{
  "model": "image classifier",
  "dataset": "capsule endoscopy frames (Kvasir-Capsule)",
  "train_examples": 42238,
  "image_size": 40,
  "crop_scale_min": 0.5,
  "horizontal_flip": true,
  "translate": 0.06,
  "color_jitter": 0.2,
  "targets": ["finding"],
  "num_classes": 11,
  "arch": "vit",
  "norm": "layernorm",
  "norm_position": "pre",
  "activation": "geglu",
  "mlp_ratio": 4,
  "head_dim": 64,
  "fused_qkv": false,
  "bias": "all",
  "qk_norm": false,
  "layer_scale_init": 0.1,
  "parallel_block": false,
  "inner_norm": false,
  "moe": "top_k",
  "num_experts": 16,
  "moe_every": 2,
  "expert_mlp_ratio": 0.25,
  "experts_per_token": 2,
  "shared_expert": true,
  "patch_size": [4, 4],
  "conv_stem": false,
  "layers": 6,
  "width": 192,
  "positions": "learned",
  "pooling": "class_token",
  "label_smoothing": 0.1,
  "loss": "cross_entropy",
  "residual_init": "zero_last",
  "optimizer": "muon",
  "muon_scale": "original",
  "lr": 0.028,
  "momentum": 0.95,
  "nesterov": true,
  "orthogonalizer": "newton_schulz_5",
  "adamw_lr_other_params": 0.0011,
  "l1_shrink": 0.03,
  "cautious_weight_decay": true,
  "steps": 9000,
  "batch_size": 128,
  "epochs": 27.3,
  "lr_schedule": "cosine",
  "final_lr_fraction": 0.1,
  "warmup_steps": 450,
  "weight_decay": 0.03,
  "adamw_weight_decay_other_params": 0.05
}
Rows from expert 7 of block 3, named by matrix and row number. Rows with one number belong to one neuron. Each number is 128 + 24 x the weight over its row's rms, rounded and kept within 0 to 255. All counts start at 0. Numbers have three digits each. After the name is the row's rms in percent of the matrix's.
# gate: expert gate (model.blocks.3.mlp.gate, 16x48x192), inputs 0-191
# up: expert up (model.blocks.3.mlp.up, 16x48x192), inputs 0-191
# down: expert down (model.blocks.3.mlp.down, 16x192x48, transposed), outputs 0-191
gate.14 129:128128139129128128128128128128127128131128128129128134128129085128128128128129128128128128128128098128127128128128128128126128128128128128128128173127126103124129127128128128129128125127106128119128128128128128128131128128131128128138128128128128128128128129128128125127128128128123101128125126128135128132139128128134129128128128128128125127133099128128124128129128127128128093130129128128128127128128127128128126131128128128128128127128128129128128128128128128121102147128128126127126255128128128128129131121128129128128124128128128128132128128124128128128128128167128130126
up.14 096:129128104133128128128128128128128128128128128124128127128128128128128128128128119128128128128128148130139128128129127128159128128128128128128128000128218123130128129128128128128128130128134128113128128129128128128135128127122128128048124131128128128128128128128128130128128128128122132128130128128127128131141128128126127128128129129128128129110172128128135128126128128131129255128128128128129128126130128150128128128128128128129129138136128123129128128128129128126233119129128128126125075128128128128127124130109120129128115128128128128128128128128127128128128129082128128128
down.14 092:122132119128128128128128128067128128127128128136126128128128128128147128126127189112128128128128255128128128128128128128143113128128128128129128133128181128128120153128128128128128120128102128128128128128128128128128128144207128079122037128128129128128107158128128083098128128128128232128181128128141128126202128056128128128128128128138128128109165128128128128150190128128128177128129128128128128125128141128128128189128128128128129172141128170128128128128128128114137128128128128098128128106128128148127128128128128128128128128128128128128128128128158128141128128089099128128
gate.15 140:128128115126128128128128128128128128130128128128128127128128162128128128128128143128128128128128119128131128128128128128024128128128128128128128115128157126128128128128128128128128048128219128129128128128128128128130128128128127128114110128128128128128128128128128135128128128128128151128128133128134128127124128128128128128128128128128128128083175128128127128128127128128128241128121128128128126128128128148128128128128128128128128128128128114128128128128128128127122123128128128129128119128128128128128106000126127128128128128128129129128128128128130128128128128123128128128
up.15 156:128128143129128128128128128128128128128128128128128128128128102128128128128128129128128128128128126128125128128128128128196128128128128128128128151128118103128128128128128128128128126128072128120128128128128128128128128128128128128129130128128128128128128128128128125128128128128128107128128018128125128128094128128128128128128128128128128128174068128128129128128128128128128000128147128128128129128128128120128128128128128128128128127128128124128128128128128128116121129128128128128128136128128128128127186255134135128128128128128128128128128128128130128128128128135128128128
down.15 098:116119082128128128128128128130128128161128073166128128128128128128052128068128071127128128128128126128128128128128128128236127128128128128129128138128184128128120153128128128128128119128124128164128128128128128128128128127087128115000101128128149128128126143128128133121128128128128111128135128128140128130099128071128128128128128128169128128130176128128128128133126128128128150128132128128128128117128121128128128127128128128128128255135128115128125128128128128110145128128128128116128128091128128124074128128128128128128128128128128128128128128128147128104128128141205128128
gate.16 104:128128230128128129128128128128128128128128128125128137128128051130128127128128119128128128128128064131119128128126126128140128128128128128128128144127128000128130128128128128128128064128115128171128128129128128128135128128116128128124127128128128129128127128128128131128128128128127115128128130128130128110095128126127128128128129128127128128129125128128128128128127128130128112128121128128128128128131128255128127128128128128129128122128130130128128128128128128137126125128128127128126122129128128129130205173137148128128128128129128128128129128123127128128128128128128128128
up.16 119:128128164126128128128128128128128129127128128128128146128128113129128128128128129128128128128128065130112128129126127128131128128128128128128128132128134000128129128128128128128128019128119128219129128130128128128137128128122128128126111128128128128129127128128128136128128128128128129128128128128128128121125128125127128128128128128128129128130124128128128128128125128133128129129106128128128127128132128255128127128128128128128129122130129140128128128128128128128130127128128128128127132129128128128130159153125151128128129128129128128128129128126131128128129128141128128128
down.16 075:186115086128128128128128128130128128177128125141132128128128128128206128133127168130128128128128210128128128128128128128134124128128128128130128126128208128128143128128128128128128205128117128176128128128128128128128128124130128116046151128128152128128157127128128111079128128128128118128139128128113128134063128122128128128128128128107128128134058128128128128136122128128128125128129128128128128125128128128128128101128128128128128188128128127128128128128128128000197128128128128125128128134128128123063128128128128128128128128128128128128128128128127128061128128125147128128
gate.17 143:129128131128128128128128129128128127127128129128128255129132125128128128129128000128128127128128124128070128128128128128122128128128127128128128060129125128128128129128128128128128121128133128111128128131128128128131128130131128128112128128127128128128128127128128136130128128128131128128128129128000128127130124128135128128128128126128130128128124128128120128128129128128128125128114128128128130130126128127128128130128128127124127128135128131129128128128128128128114127128128132128116129128128129127128124134132129128128137128128128128128124128130126128129128127135128128128
up.17 136:128128000129128128128127128129126128129128127128128125127128129128127129128128191126129129128129184128128128128124128128132128128128128128128127155126146127128128128128128128128128201128123128151128130128127128128127131128128128127255121127128128128128128128128128122127128128128126127127128127128173128130129128128127128128128126128128127128121120128128128128128126128131128111128140128128128128127132126122128128125128128130133128128127128122128129128128128128128136124128128127128130122129128128127129164115128108128127130128127127128127130129128127128128128128112129128128
down.17 163:129130203128128128128128128129128128150128130130128128128128128128127128198128137127128128128128099128128128128128128128097132128128128128128128118128123128128129128128128128128128078128182128118128128128128128128128128126255128128106134128128127128128128128128128128125128128128128179128131128128187128014077128128128128128128128128131128128220122128128128128129135128128128133128114128128128128126128128128128128129128128128128128135128128129128127128128128128165078128128128128138128128058128128128127128128128128128128128128128128128128128128128123128146128128023113128128
gate.19 110:126128125124128125128131128128129127136128130129128143135129125131128127130128128121128128128128128132170128128128126124125132128128126128128130255128047128128129128128127127128128146128126128132129128129128129128124128125128127129129255128128128128128127128129128121128128129129125126128129127129000124126099128128130128130128128128128115132128133129128127128128127128133128134127132128128128126129134128130128123128131128128128128127128127082128127128128128129128129132128128128123126138126127128126128118195147047127128124128129128131128129126128138128130129128129128128128
up.19 128:128128135131128129128128128128129128113128128127128100123125128128128128128128128148128128128128128123043128129128128128127126128128129128128128044128217086128128128128128129128128119128129128124128128127128128128134128131128128128132048128128128128128130128128128140128128127128130128128128128127255130129170128128127128128128129129128134127128123127128128128128128128123128125129127129128128128127128128125128129127127128128126128130123128121128128128128128127127111124128128128135127116128128128128128145117118152128128128128128128125129128128129116128128128128122128128128
down.19 146:166127115128128128128128128128128128156128128024129128128128128128127128126128043128128128128128147128128128128128128128145127128128128128128128123128158128128129128128128128128128170128127128140128128128128128128128128128157128138179089128128125128128128127128128128128128128128128115128128128128127128106131128133128128128128128128111128128064112128128128128125094128128128131128130128128128128132128128128128128128128128128128128107130128129128187128128128128007136128128128128126128128159128128255126128128128128128128128128128128128128128128128073128131128128115131128128
gate.21 118:129127111126128128128128133118128128128128130128128130128128129130129128132129130127127126128126130128112128128128132128158128128128126128128128251129126128127129128130127128128128132128132128255128125128124128129129128134127128129132081137128128128127127122127128129127128130128129132125132135128124127129143128128130129125130125127129143128126133126126115127129128128128126139128118128128128106132118128136128064128128126129128129127043128139127128128128122128128141130128128134128138091128128128127129132132128000128128040124128128128127129128130131128129128124133128128127
up.21 147:129128123127128128128128130127128128127128128128128129128128131128128130128128172127126128128129137129101127128128128128139128127128127128128128137128161125128128128129128128128128178128128128127128127128127127128124127127129129130124124130128128128128128128127128119128127128129127124127128125128131128106128127128127127125131127128128134128116163127127129128131128128128128135128175128128128128128126128128128108128128129128129130128108128000128129128128126128129112128128128128126128127129128128128129145129131145128128074127129129128128128128130119128131128126248128128127
down.21 139:111127143128128128128128128128128128130128129068128128128128128128134128119128116128128128128128157128128128128128128128036106128128128128128128000128153128128128129128128128128128127128128128157128128128128128128128128128113128128201123128128138128128130128128128159130128128128128108128126128128085128129122128128128128128128128128104128128135229128128128128128139128128128125128132128128128128129128128128128128159128128128128128134168128147128120128128128128105135128128128128220128128162128128162125128128128128128128128128128128128128128128128247128128128128006134128128
gate.22 086:128128253131128128128128128128128129121128128128128082128128159128128128129128130128128128128127255128160129128128127128146128128128128129128128107128133141128128128129128128128128129128139128000129128123127128127123128128129128130000129128128128129128128127128128119128128128128126088128128125127122128078166128128126129128129128128129128127044124128128128129128130128131128123128129129128129132127130130123129129128128128129127128128128128101128128128128128127134136139128128129128128204128128128130130135159113201129128136127128127128126128128139132128128128128154128128128
up.22 072:129128119136128128128128128128128127121128128127128108129128156128128126128127142127128128128128124131148128128133127128000128128128126128128128092128000133128128128128128128128128134128118128086128128128128128126131128128128128128114120129128128129127128128128128128128128128130128005128125165126129127128109128128128128128128129128128133128078105128127143128127128128127128139126136128128128129125128132106128128128128128128128128101129128111128128128128128128136129153128128128128126220128128129128128157235129130128128132128128128128128128128129121128129128128170128128128
down.22 101:133128054128128128128128128126128128124128132063128128128128128128123128254128144101128128128128052128128128128128128128146199128128128128128128130128126128128175129128128128128128255128128128128128128128128128128128128132075128131148116128128126128128129131128128102130128128128128094128140128128124128171121128119128128128128128128121128128155113128128128128158182128128128229128128128128128128124128132128128128149128128128128128251121128109128129128128128128142162128128128128129128128134128128134129128128128128127128128128128128128128128128128133128134128128186128128128
gate.23 118:128128089130128128129128128128129128130128127128128116128126135128128128128128126128128128128130125128128128128127127128124128128128129128128128245128255154128128128128128128128128118128139128119128128128129128128128128128127128127074127128128128128128127129128128128129128128128128110128128135128128128128115128128122128128128134128128130128130255128129134128128128128127128118126129128128128128126123128128128128128128128128128128122125128079127128128128128128127049125127128128130131139128128128128130150125139128128128111128128128129128130128128128128127128128111128128128
up.23 157:128128113125128128128128128128127128128128128128128195128128117128128128128128096128128128128128141128083128128129128128086128128128128128128128232130083156128127128128128128128128127128000128103128128128128128128128128128128128128204128127128128128128128127128128130129128128128128077128128126128129129128128128128128128128128128129128128128124120128128126128128128128128128080128127128128128128128129128132128129128128128128128128127129128032128128128128128129129255132129128128129128142128128128128128123131124095129128128128128128128128127128128128128128128128140128128128
down.23 131:131128230128128128128128128144128128109128128135128128128128128128086128124128106130128128128128132128128128128128128128159153128128128128129128108128000128128128128128128128128128175128233128135128128128128128128128128129128128161171127128128128128128127127128128134124128128128128023128080128128042128129198128093128128128128128128122128128123225128128128128129128128128128223128128128128128128134128130128128128117128128128128128136130128243128127128128128128132127128128128128128128128097128128125120128128128128128128128128128128128128128128128122128117128128148176128128
gate.24 136:128128128128128128128128128128127128130128128128128180128128127127127128128128130128128128128128112128060128128128128128126128128128128128128127130128114085128128128128128128128128128127130128132128128128128128128128128128128128128134126127128128128128128128128128125128128128128128147128128255128129128141202128128128128128128128129128128128077123128128127128128127128128128122128139128128128127128137127077128128127128128128128128128128128255128128128128128128129000127128128128128128105128128128128128137146128157128128128128128128128128127128127126128128128128150128128128
up.24 133:128128092128128128128128128128128128128128128128128208128128090128128128128128127128128128128128111128124128128128128128255128128128128128128128168128097123128128128128128128128128048128123128125128128128128128128128128128128128128131126128128128128128128128128128126128128128128128107128128255128129128130159128128128128128128128128128128128055128128128128128128128128128128118128129128128128126128134128125128128128128128128128128128128128210128128128128128128130129129128128128128128099128128128128128127140129179128128127128128128128128128128125125128128128128127128128128
down.24 132:128130123128128128128128128102128128118128134095128128128128128128116128127128165124128128128128176128128128128128128128167026128128128128128128168128252128128130125128128128128128119128000128150128128128128128128128128130133128131027122128128124128128127097128128113126128128128128120128119128128143128139133128131128128128128128128129128128186127128128128128093099128128128000128128128128128128175128141128128128120128128128128128109142128117128133128128128128157213128128128128106128128128128128120128128128128128128128128128128128128128128128128093128126128128115135128128
gate.25 179:128128133128128128128128128128127128127128128128128135128128128128128128128128123128128128128128109128061128128128128128132128128128128128128128177128088129128128128127128128128128105128126128121128128128128128128128128128128128128255128128128128128128128128128128128128128128128128124127127113128123128130131128128128128128128128128128128128108136128128127128128128128128128088129128128128128130128129128128128128128128128128129128126128128053129128128128128128128075130128128128128128255128128128128128140129128121128128129128128128128128128128125126128128128128132128128128
up.25 131:128128182128128128128128128127128128127128128128128135128128129128128127128128127128128128128128145128125128128128128128144128128128128128128128120128099127128128128128128128128128120128175128143128128127128128128125128128132128128113135128128128128127130128128128128128128128128128000128128116127128128127000128128128128128128128128128127127053229127128124128128128128127128223128132128128128128128127128192129128128128128128127127129126128091128128128128128128129132119128128128129126111128129128129131133126140097129128130128128127128128128128129126128128128128128127128128
down.25 151:130114000128128128128128128136128128127128128123128128128128128128111128121128127125128128128128123128128128128128128128149228128128128128128128121128140128128128128128128128128128175128128128162128128128128128128128128127127128101125139128128127128128128128128128108130128128128128213128124128128130128124255128048128128128128128128120128128170128128128128128127131128128128156128128128128128128129128127128128128122128128128128128127120128142128128128128128128091122128128128128129128128127128128127126128128128128128128128128128128128128128128128081128128128128120131128128
gate.26 151:128128139122128128128129128128128128124128128128128131128128134128128127128128255128128128128129070128099127128129128127126128128128126128128128125129163102128128128128127128128128132128132128128128127126128128128126128129129128128127126128128128128128128128128128037128128128129131124128128134129120128108223128128130128128128128129128128126128144128128128128128128128127127129128250128128128125129121130128128127128128128127127128128125127120128128128128128128130128132127128128131127149128128128128128125133127141128128131128129130129128128128131134128128128127208126128128
up.26 164:128128000124128128128128128128127126130128128128128126128128128128128126128128114130128128128127190128000128128130128128128128128128124128128128168129132124128127128128128128128128123128209128248128127129128128128128128128127128128129086128128128128128128128128128166128128128128134100128128133129022128110186128128128128128128128129128135128140131128128128128128127128128128128129123128128128128128124128134128128127129128128128128128130128135128128128129126129134136127128128128130130129128128128123128126132128121128128130128128128130127128128125142128128128128148128128128
down.26 167:109128130128128128128128128124128128132128128161128128128128128128129128120128065128128128128128127128128128128128128128000123128128128128128128103128093128128128128128128128128128177128135128060128128128128128128128128128109128126250118128128130128128128128128128120123128128128128152128132128128189128175119128128128128128128128128125128128122104128128128128128112128128128044128128128128128128128128128128128128090128128128128128129128128128128128128128128128053124128128128128137128128153128128202128128128128128128128128128128128128128128128128245128131128128096117128128
gate.28 143:128128138128128128128128128128128128128128128128128170128128129128128128128127132128128128128128126128142128128128128128117128128128128128128129148128045128128128128129128128128128135128110128159128128128128128128128128127128128128132136128128128128128128128128128127128128128128128173128128152127129128112148128128128128128128128128128126128040129128128128128128128128128128240127113128128128127127129127131128128128128128128128128128128128255128128128128128128126255131128128128128127119128128128128128122126123130128128128128128128128128128128128128128128128128014127128128
up.28 151:128128122131128128128128128128128128125128128129128028128128125128128128128128126128128128128128127128120128128128128128126128128128128128128128087128255128128128128128128128128128126128189128127128128127128128128128128128129128128125119128128128128128129128128128127128128128128128118128128122128127128150128128128128128128128128128128129127204126128128128128129129129127128000128155128128128129128127129092128133128128128128128128128126127047128128128128128128127000128128128128128128128128128128128128137145129122128128125128128128128128128128129126128129128128219128128128
down.28 142:104129242128128128128128128112128128161128123108128128128128128128133128176128025124128128128128124128128128128128128128128176128128128128126128128128129128128142128128128128128128080128148128134128128128128128128128128128144128098200129128128141128128108135128128101155128128128128238128115128128162128132127128116128128128128128128135128128221198128128128128135125128128128142128127128128128128120128128128128128131128128128128128137128128255128126128128128128246189128128128128128128128131128128174141128128128128128128128128128128128128128128128127128147128128122128128128
gate.30 065:128128131132128128128128132129128128132128128135127184127128128128128130127131159112129128127128125144000126128128129126127128131128128128128130129131218128128128127130128128128128132129131128234128128128128128132028126122128125128114102132128128128128128135133129105129128128127136124136128130129101128000131130128132126129131116129129113128098128135128134128131128126128133053125132129128127128129116128128128127134128128128129128128134128067131128127126126126144135122128127128111127123128127128128124113125150025127127158133129128128128129126145113128120128129165128128128
up.30 071:127128134132128128128128134130128128147128130131126159127130129128128129128131140111131128128128127141000125127128129125104128132128128128128129120133255128128128127128130128128128137129128128128128128128128128131046127127128126128124101131128128128128128131133128103132130127123137124134128130131097130045133130128138127130129110130128117128113128134128128128129127126128132041128131130127126125131114128145128127135128127127135128128142128026128128128125123128148143125128127128096124123128128127127126117122136129127128149133128126128128127124150123128121128128144129128128
down.30 108:160130123128128128128128128129128128158128118128129128128128128128134128127128128131128128128128107128128128128128128128080135128128128128128128000128088128128128130128128128128128165128134128060128128128128128128128128127228128127127187128128127128128128128128128039131128128128128120128134128128115128132134128121128128128128128128126128128255162128128128128127171128128128130128138128128128128128128125128128128121128128128128130139167128130128126128128128128144147128128128128122128128102128128127125128128128128128128128128128128128128128128128218128121128128099116128128
gate.32 101:128128091128128128129128128128128128130128129127128125128128217130128128129128128126128128128128121128153130129128128128210128127128128128128128197128148163128128128128128128128128133129125128071128128125127128128128128131129126128126127128128128128128128128128128130128128128128128040127127125128144127126000128127128128128128128127128128128170134128128128128128128128129127157128122128128128128130126132121128127128128127128128128126125128085128128128128128128138136226127128128130124017128128128128128128182134133127128128128128130128128129128122122128131128128178127128128
up.32 127:128128129128128128129128128128128128129128128128128122128128207129128128128128129127127128128128128128165130128128128128150128128128128128128128147128141163128128128128128128128128125128126128132129128128128128128129128129128128128122128128128128128128128128128128128128128129128127114128128118128135127113080128127128128128128128128128128128165134128128128128128128128128128255128068128128128127128127128128128128128128127128128128128128128124128127128128128128127140208128128128128127027128128128128129123130125130128128128128128130128128128128114128128128128128255128128128
down.32 097:128109196128128128128128128045128128129128150102134128128128128128228128000128093135128128128128095128128128128128128128210106128128128128127128116128175128128128163128128128128128145128139128157128128128128128128128128127127128137226129128128105128128180127128128131158128128128128114128125128128140128121059128084128128128128128128159128128222117128128128128152167128128128157128127128128128128125128120128128128125128128128128128148127128146128128128128128128187023128128128128139128128128128128155121128128128128128128128128128128128128128128128114128084128128112062128128
gate.33 082:128128018127128128129128128128128128126128128128128132128125151128128129128128130126128128125128132129153128128128128128073128128128128128128129129129127211129128128128128128128128237128131128000128128128128128128124128128128126127135130128128128128128129128128128127128129128128129073130127128128125128124167128128128127128128127128128131128172133128128132128128129128128129117126137128128128131129128130130128129128128128128128128137128127130128128128128128128129128118128128129129128000127128128128138112183132127128128128128127127128128128128045130128128128128134128128128
up.33 086:128128000127128128128128128128128129126128128128128128128128187128128128128128128128128128128128139128036128128128129128133128128128128128128128056128129131128128128127128128128128141128131128114128128128128128128130128128128128128092130127128128128128128127128128123128128128128122115128127076130119128128165128128129128128128129128128127129115145128128128128128128129129128139129117128128128132127129130097128128128128128128128128124129128127129128128128128128128163145128128128128129125128128128128131100255081149128128129128128131128128128128140138128128128128119128128128
down.33 087:181126053128128128128128128053128128141128138111138128128128128128122128182128133122128128128128152128128128128128128128128135128128128128128128133128171128128124129128128128128128116128000128160128128128128128128128128152128128165075180128128142128128141129128128115141128128128128121128121128128118128142151128126128128128128128128128128128145129128128128128118128128128128255128132128128128128184128203128128128135128128128128128118125128121128192128128128128121118128128128128127128128120128128120040128128128128128128128128128128128128128128128154128113128128038132128128
gate.34 151:127128015128128130128126128128128128130128128128128126128128161128128128128128180128128128127127123128127128128126131129130128128128130128128129132127121188128128128127128128128128132129126127025128128128128129127122128129128127129115139129128128128128128128129128125128128128128128128128129144127123127128157128128128126128128124127127125129145142128128127129128128128128128134127128128128128128128128126132128128127128128128128128129130128147131128128128128128133255128128128128127135035129128128127126151196143092128128128128128126128128127128132127128128128128100128128128
up.34 129:128128019127128130128126128130126128128128128125128129127129163128128129128130127129128128127119119128125129128126132130128128128128131128128128134127127174128128128127128128128128123130122127000128128129128129127118128129128127129087195129128128127128128128128128129128128127125129128128128164127122128124239128128130127127128120127126123128156134128127123128127128128128128141128127128128127131128133127140128129128128128128128128129132128153133128128128128127134255126128128128126131000129128128123126153180147057128127134128128125128128127128131128128128128128126129126128
down.34 158:147128119128128128128128128134128128110128122127128128128128128128080128181128114109128128128128135128128128128128128128125255128128128128129128139128128128128128128128128128128128144128114128192128128128128128128128128128159128096096137128128138128128113127128128153137128128128128077128113128128255128195131128149128128128128128128119128128088113128128128128127168128128128233128131128128128128131128129128128128174128128128128128117140128120128179128128128128136036128128128128103128128116128128092127128128128128128128128128128128128128128128128133128148128128122124128128
gate.35 137:128128082126128128128128128128128128129128128128128114128128126128128128128128128128128128128128115128128128128128128128038128128128128128128128133129156130128128128128128128128128112128129128181128128128128128128128128128127128128110127128128128128128128128128128126129128128128128046128129089129129128129098128128128128128128128128128128128255129128128128128128128128128128000129126128128128124128129128167128128128128128128128128127128128040128128128128128128128104131128128128128130130128128128128128140130122149128128129128128129128128128128132129128128128128136128128128
up.35 118:128128053128128128128128128128128128128128128128128082128128169128128128128128127128128128128128133128116128128128128128000128128128128128128128143128141136128128128128128128128128077128132128250128128128128128128129128128128128128129126128128128128128128128128128127128128128128128012128128017128127128129130128128128128128128128128128128128171183128128128128128128128128128079128127128128128128128129128136128128128128128128128128129128128026128128128128128128129103103128128128129128128128128128128128141045142141128128129128128128128128128128130128128128128128099128128128
down.35 088:139128092128128128128128128124128128130128130178128128128128128128130128000129126128128128128128150128128128128128128128169113128128128128128128133128114128128128129128128128128128168128139128132128128128128128128128128128140128156085182128128130128128129128128128190161128128128128099128102128128115128123097128098128128128128128128132128128000139128128128128127153128128128255128127128128128128127128126128128128126128128128128128105128128095128124128128128128120103128128128128124128128121128128122125128128128128128128128128128128128128128128128118128129128128035108128128
gate.38 113:128128000128128128128128128128128128128128128128128073128128113128128127128128138128128128128128176129095128128127128128040128128128128128128127129128143118128128128128128128128128197128000128120128128128128128128128128128128128128120128128128128128128128128128128129128128128128127255127128034128152128128153128129126128128128128128128127128070118128128131128128128128129128144128128128128128114128128128058128128127128128128128128124112129216128128128128128128124127146128128128128128123128128128127128133142118125128128109128128128128128128128129121128128128128135128128128
up.38 133:128128105129128128128128128128128128129128128127128000128127117128128128128128129128128128128128150129122128128127128128093128128128128128128128133128131135128128127128128128128128203128044128112128128127128128128129128128128128128125130128128128128128128130128128128128128128129127182128128084129136128142130128128128128128128128128128128128114120128128131128128128128128128128128131128128128124128127128053128128128128128128128128127124129255128128128128128128120131146128128128130129053128128128128126114136124107128128109128128128128128130128130128128128128128176127128128
down.38 150:136128143128128128128128128151128128116128120108129128128128128128085128123128108160128128128128137128128128128128128128183138128128128128128128131128119128128129115128128128128128134128119128255128128128128128128128128126049128127125088128128127128128128115128128077136128128128128000128083128128131128125058128127128128128128128128128128128092120128128128128102129128128128140128128128128128128129128125128128128094128128128128128096171128063128108128128128128129127128128128128125128128133128128115138128128128128128128128128128128128128128128128144128121128128139228128128
gate.41 156:128128075128128128128128128128128128128128128128128222128128125128128128128128129128128128128129096128163128128128128128081128128128128128128129062128104141128128128128128128128128004128130128128128128128128128128128128128129127128107125128128128128128128128128128128128128128128128125128126000128129128124000128128128128128128128128128128128130098128128128128128128128128128127127128128128128129128128128126128128128128128128128128128129128128128128128128128128129133124128128128128128146128128128128128130110128138128128125128128128128128128128132128128128128128211128128128
up.41 180:128128119128128128128129128128129128129128128128128158128128132128128128128127134128128128128128132128174128128128128128000128128128128128128128045128099135128128128128128128128128083128162128142128128128128128128127128128127128128086127128128128128128128128128128127128128128128128128128128013128129128141139128128128128128128128128128128128000127128128128128128128128127128105128129128128128128128128128134128128128128128128127128128127128124128128128128128128128132123128128128129131119128128128126128126093133137128128124128128128128128128128242125128128128128129128128128
down.41 119:127127189128128128128128128161128128122128129134128128128128128128136128012128128129128128128128141128128128128128128128124102128128128128128128122128255128128126135128128128128128130128215128024128128128128128128128128131175128086065134128128122128128129134128128117126128128128128196128087128128122128168130128130128128128128128128132128128255080128128128128140127128128128139128129128128128128126128130128128128129128128128128128114128128132128128128128128128104110128128128128121128128127128128101122128128128128128128128128128128128128128128128129128128128128098166128128
gate.43 135:128128000130128128128128128128128128127128128128128146128128131128128128128128128129128128128128139128103129128128128128124128128128128128128128098127187062128128128128128128128128123128128128131128128128128128128129128128130127128130132128128128128128128127128128128128128128128127141128128129128144128128128128128128129128128128128128129127106129128128129128128128128128128135128131128128128129129129128125128128128128128129128128126128128107128128128128128128127000125128128128129127129128128128129128125179134133128128127128128128128128128128127126128128128128099128128128
up.43 107:128128255128128128128128128128128128128128128128128120128128123128128128127128128128128129127128102128178127128128128128145128128128128128128128157128092181128128128128128128128128134128128128117128128128128128128128128127127128128122125128128128128128128129128128127128128128128128104128128117128126128129128128128128127128128128128128127129160128128128128128128128128128128115126126128128128128126127128131128128128128128127128128129128128138128128128128128128128255127128128128126129137128128128127127133049121122128128127128128128128128128128133129128128128128144128128128
down.43 098:121130101128128128128128128170128128141128127130128128128128128128089128134128185124128128128128142128128128128128128128082172128128128128128128116128096128128130127128128128128128126128212128000128128128128128128128128128188128131124198128128141128128131108128128105159128128128128078128058128128077128120189128106128128128128128128128128128219171128128128128108130128128128119128128128128128128212128128128128128128128128128128128124111128124128130128128128128137155128128128128125128128120128128134130128128128128128128128128128128128128128128128201128108128128132148128128
gate.45 101:128128093125128128128128128127128128128128128128129122129129129128128128128126130128128128128127102128128128128128128128135128129128127128128128115128135192128128128128128128128128068128253128125128128129128128127123128128118128128128137128128128128128126124125128123129128128128129131128128139128126128118141128128128128128129128128128129128041126128125128128128131127128129117128128128128129131127129129131128129128128128128128128130130128176128128128128128128133255132128128128126144135128128128124128071119117130129128126128128127128128128128121206128130128127255127128128
up.45 101:128128130127128128128128129127130129121128128128128135128129131128129128128125150128127128128128087127136128127127128129131128131128128128128128056128142136128127128128127127128128000128150129097128128129128128127117128128116128128027137128126128129128127126125128124132128128128131134128128130128118130116135128129128128128128128128128125128087124128126122128128133128127128117128128128128130129126129129135128130129128128126128128130129126138128128128128130128135209139129128128126143139128128127127128106133117146129128128128128127128128128128124184128131127127255126128127
down.45 124:134133127128128128128128128127128128134128128131128128128128128128130128109128132123128128128128226128128128128128128128047137128128128128128128042128085128128115127128128128128128129128047128046128128128128128128128128128235128130225124128128121128128128114128128132189128128128128138128131128128173128147128128146128128128128128128125128128255104128128128128092139128128128139128127128128128128135128128128128128120128128128128129116125128125128145128128128128142178128128128128046128128164128128198124128128128128128128128128128128128128128128128159128131128128118153128128
gate.46 105:128128128128128128129128128128128128128128128128128047128128149129128128128128255127128128128128097128104128128129128128095128128128128128128128114128133128128128128128128128128128025128129128119128128128128128128131128128129128128147128128128128128128128128128128114126128128128128000128128122128130128135128128128128128128128128128128128128113136128128128128128128128128128000126143128128128129128121128130128128128128128128128128129128128072128128128128128128126093132128128128129124161128128128128128125132121120128128134128128128128128128128114128128128128128120128128128
up.46 104:128128128128128128129128128128129128128128128128128042128128150129128127129128159127127128128128082128101128128131128128096128127128128128128129103128138128128128128128128128128128000128131128127128128128128128128131128128128128128144128128128128129128128128128128113127128130129128000128128119128130127136126128128128128128128128128128128128126131129128129128128128128128128000126140128128128130128122128128128128129128128129128128129129128061127128128128128128127086134128128128128123162128128128129128120131117119128128136128128128128128129128116142128129128128123128128128
down.46 110:216129113128128128128128128138128128073128123155128128128128128128138128110128141129128128128128038128128128128128128128041133128128128128128128119128124128128131128128128128128128181128181128062128128128128128128128128128129128122094130128128116128128128128128128132131128128128128129128104128128128128107133128127128128128128128128137128128088035128128128128135080128128128255128128128128128128129128128128128128111128128128128128068127128126128128128128128128127255128128128128147128128121128128123134128128128128128128128128128128128128128128128179128091128128140084128128
gate.47 074:127128107104128128128128128128128128130128128126128118129128084128128127128128112128128128131128155131189128127128127128128128128128127128128128255128115128128128128128128128128128127128155128137130128129128127128124128128148128128129131128128128128128128128128128129127128127128126063128128082128126128130138128126126129128128128129127127128136124128128128128127126129129126255131124128129128129140136129231128123128128128128128128127130129091128128128128128128129129085128128128135127138135128128128131128128128153128128138128128132128128128128208119128129128128118128128127
up.47 091:129128138149128129128128128128128128126128128128128133127128163128128128128128132126129128127128126127140128129128128128131128128128128128128128000128143118128128127128128128128128134128054128127128128127128128128133128130128128128128126128128128128128128129128128128128128128128129187128127182128129128124096128128128128128128128127128128128119151128128127128128128128128128000126138128128128128122122128102128128128128128128128128130127128133127128128128128128128125150128128128117128093124128128128127136137128087128128125128128126128128129128075137128125128128138128128128
down.47 096:131128137128128128128128128126128128104128090116128128128128128128125128194128112126128128128128218128128128128128128128144116128128128128129128255128103128128128128128128128128128117128131128000128128128128128128128128128128128129134118128128107128128143118128128180173128128128128102128126128128131128108076128130128128128128128128168128128089130128128128128093103128128128135128128128128128128136128124128128128000128128128128128133126128132128134128128128128097120128128128128127128128119128128091140128128128128128128128128128128128128128128128054128128128128093130128128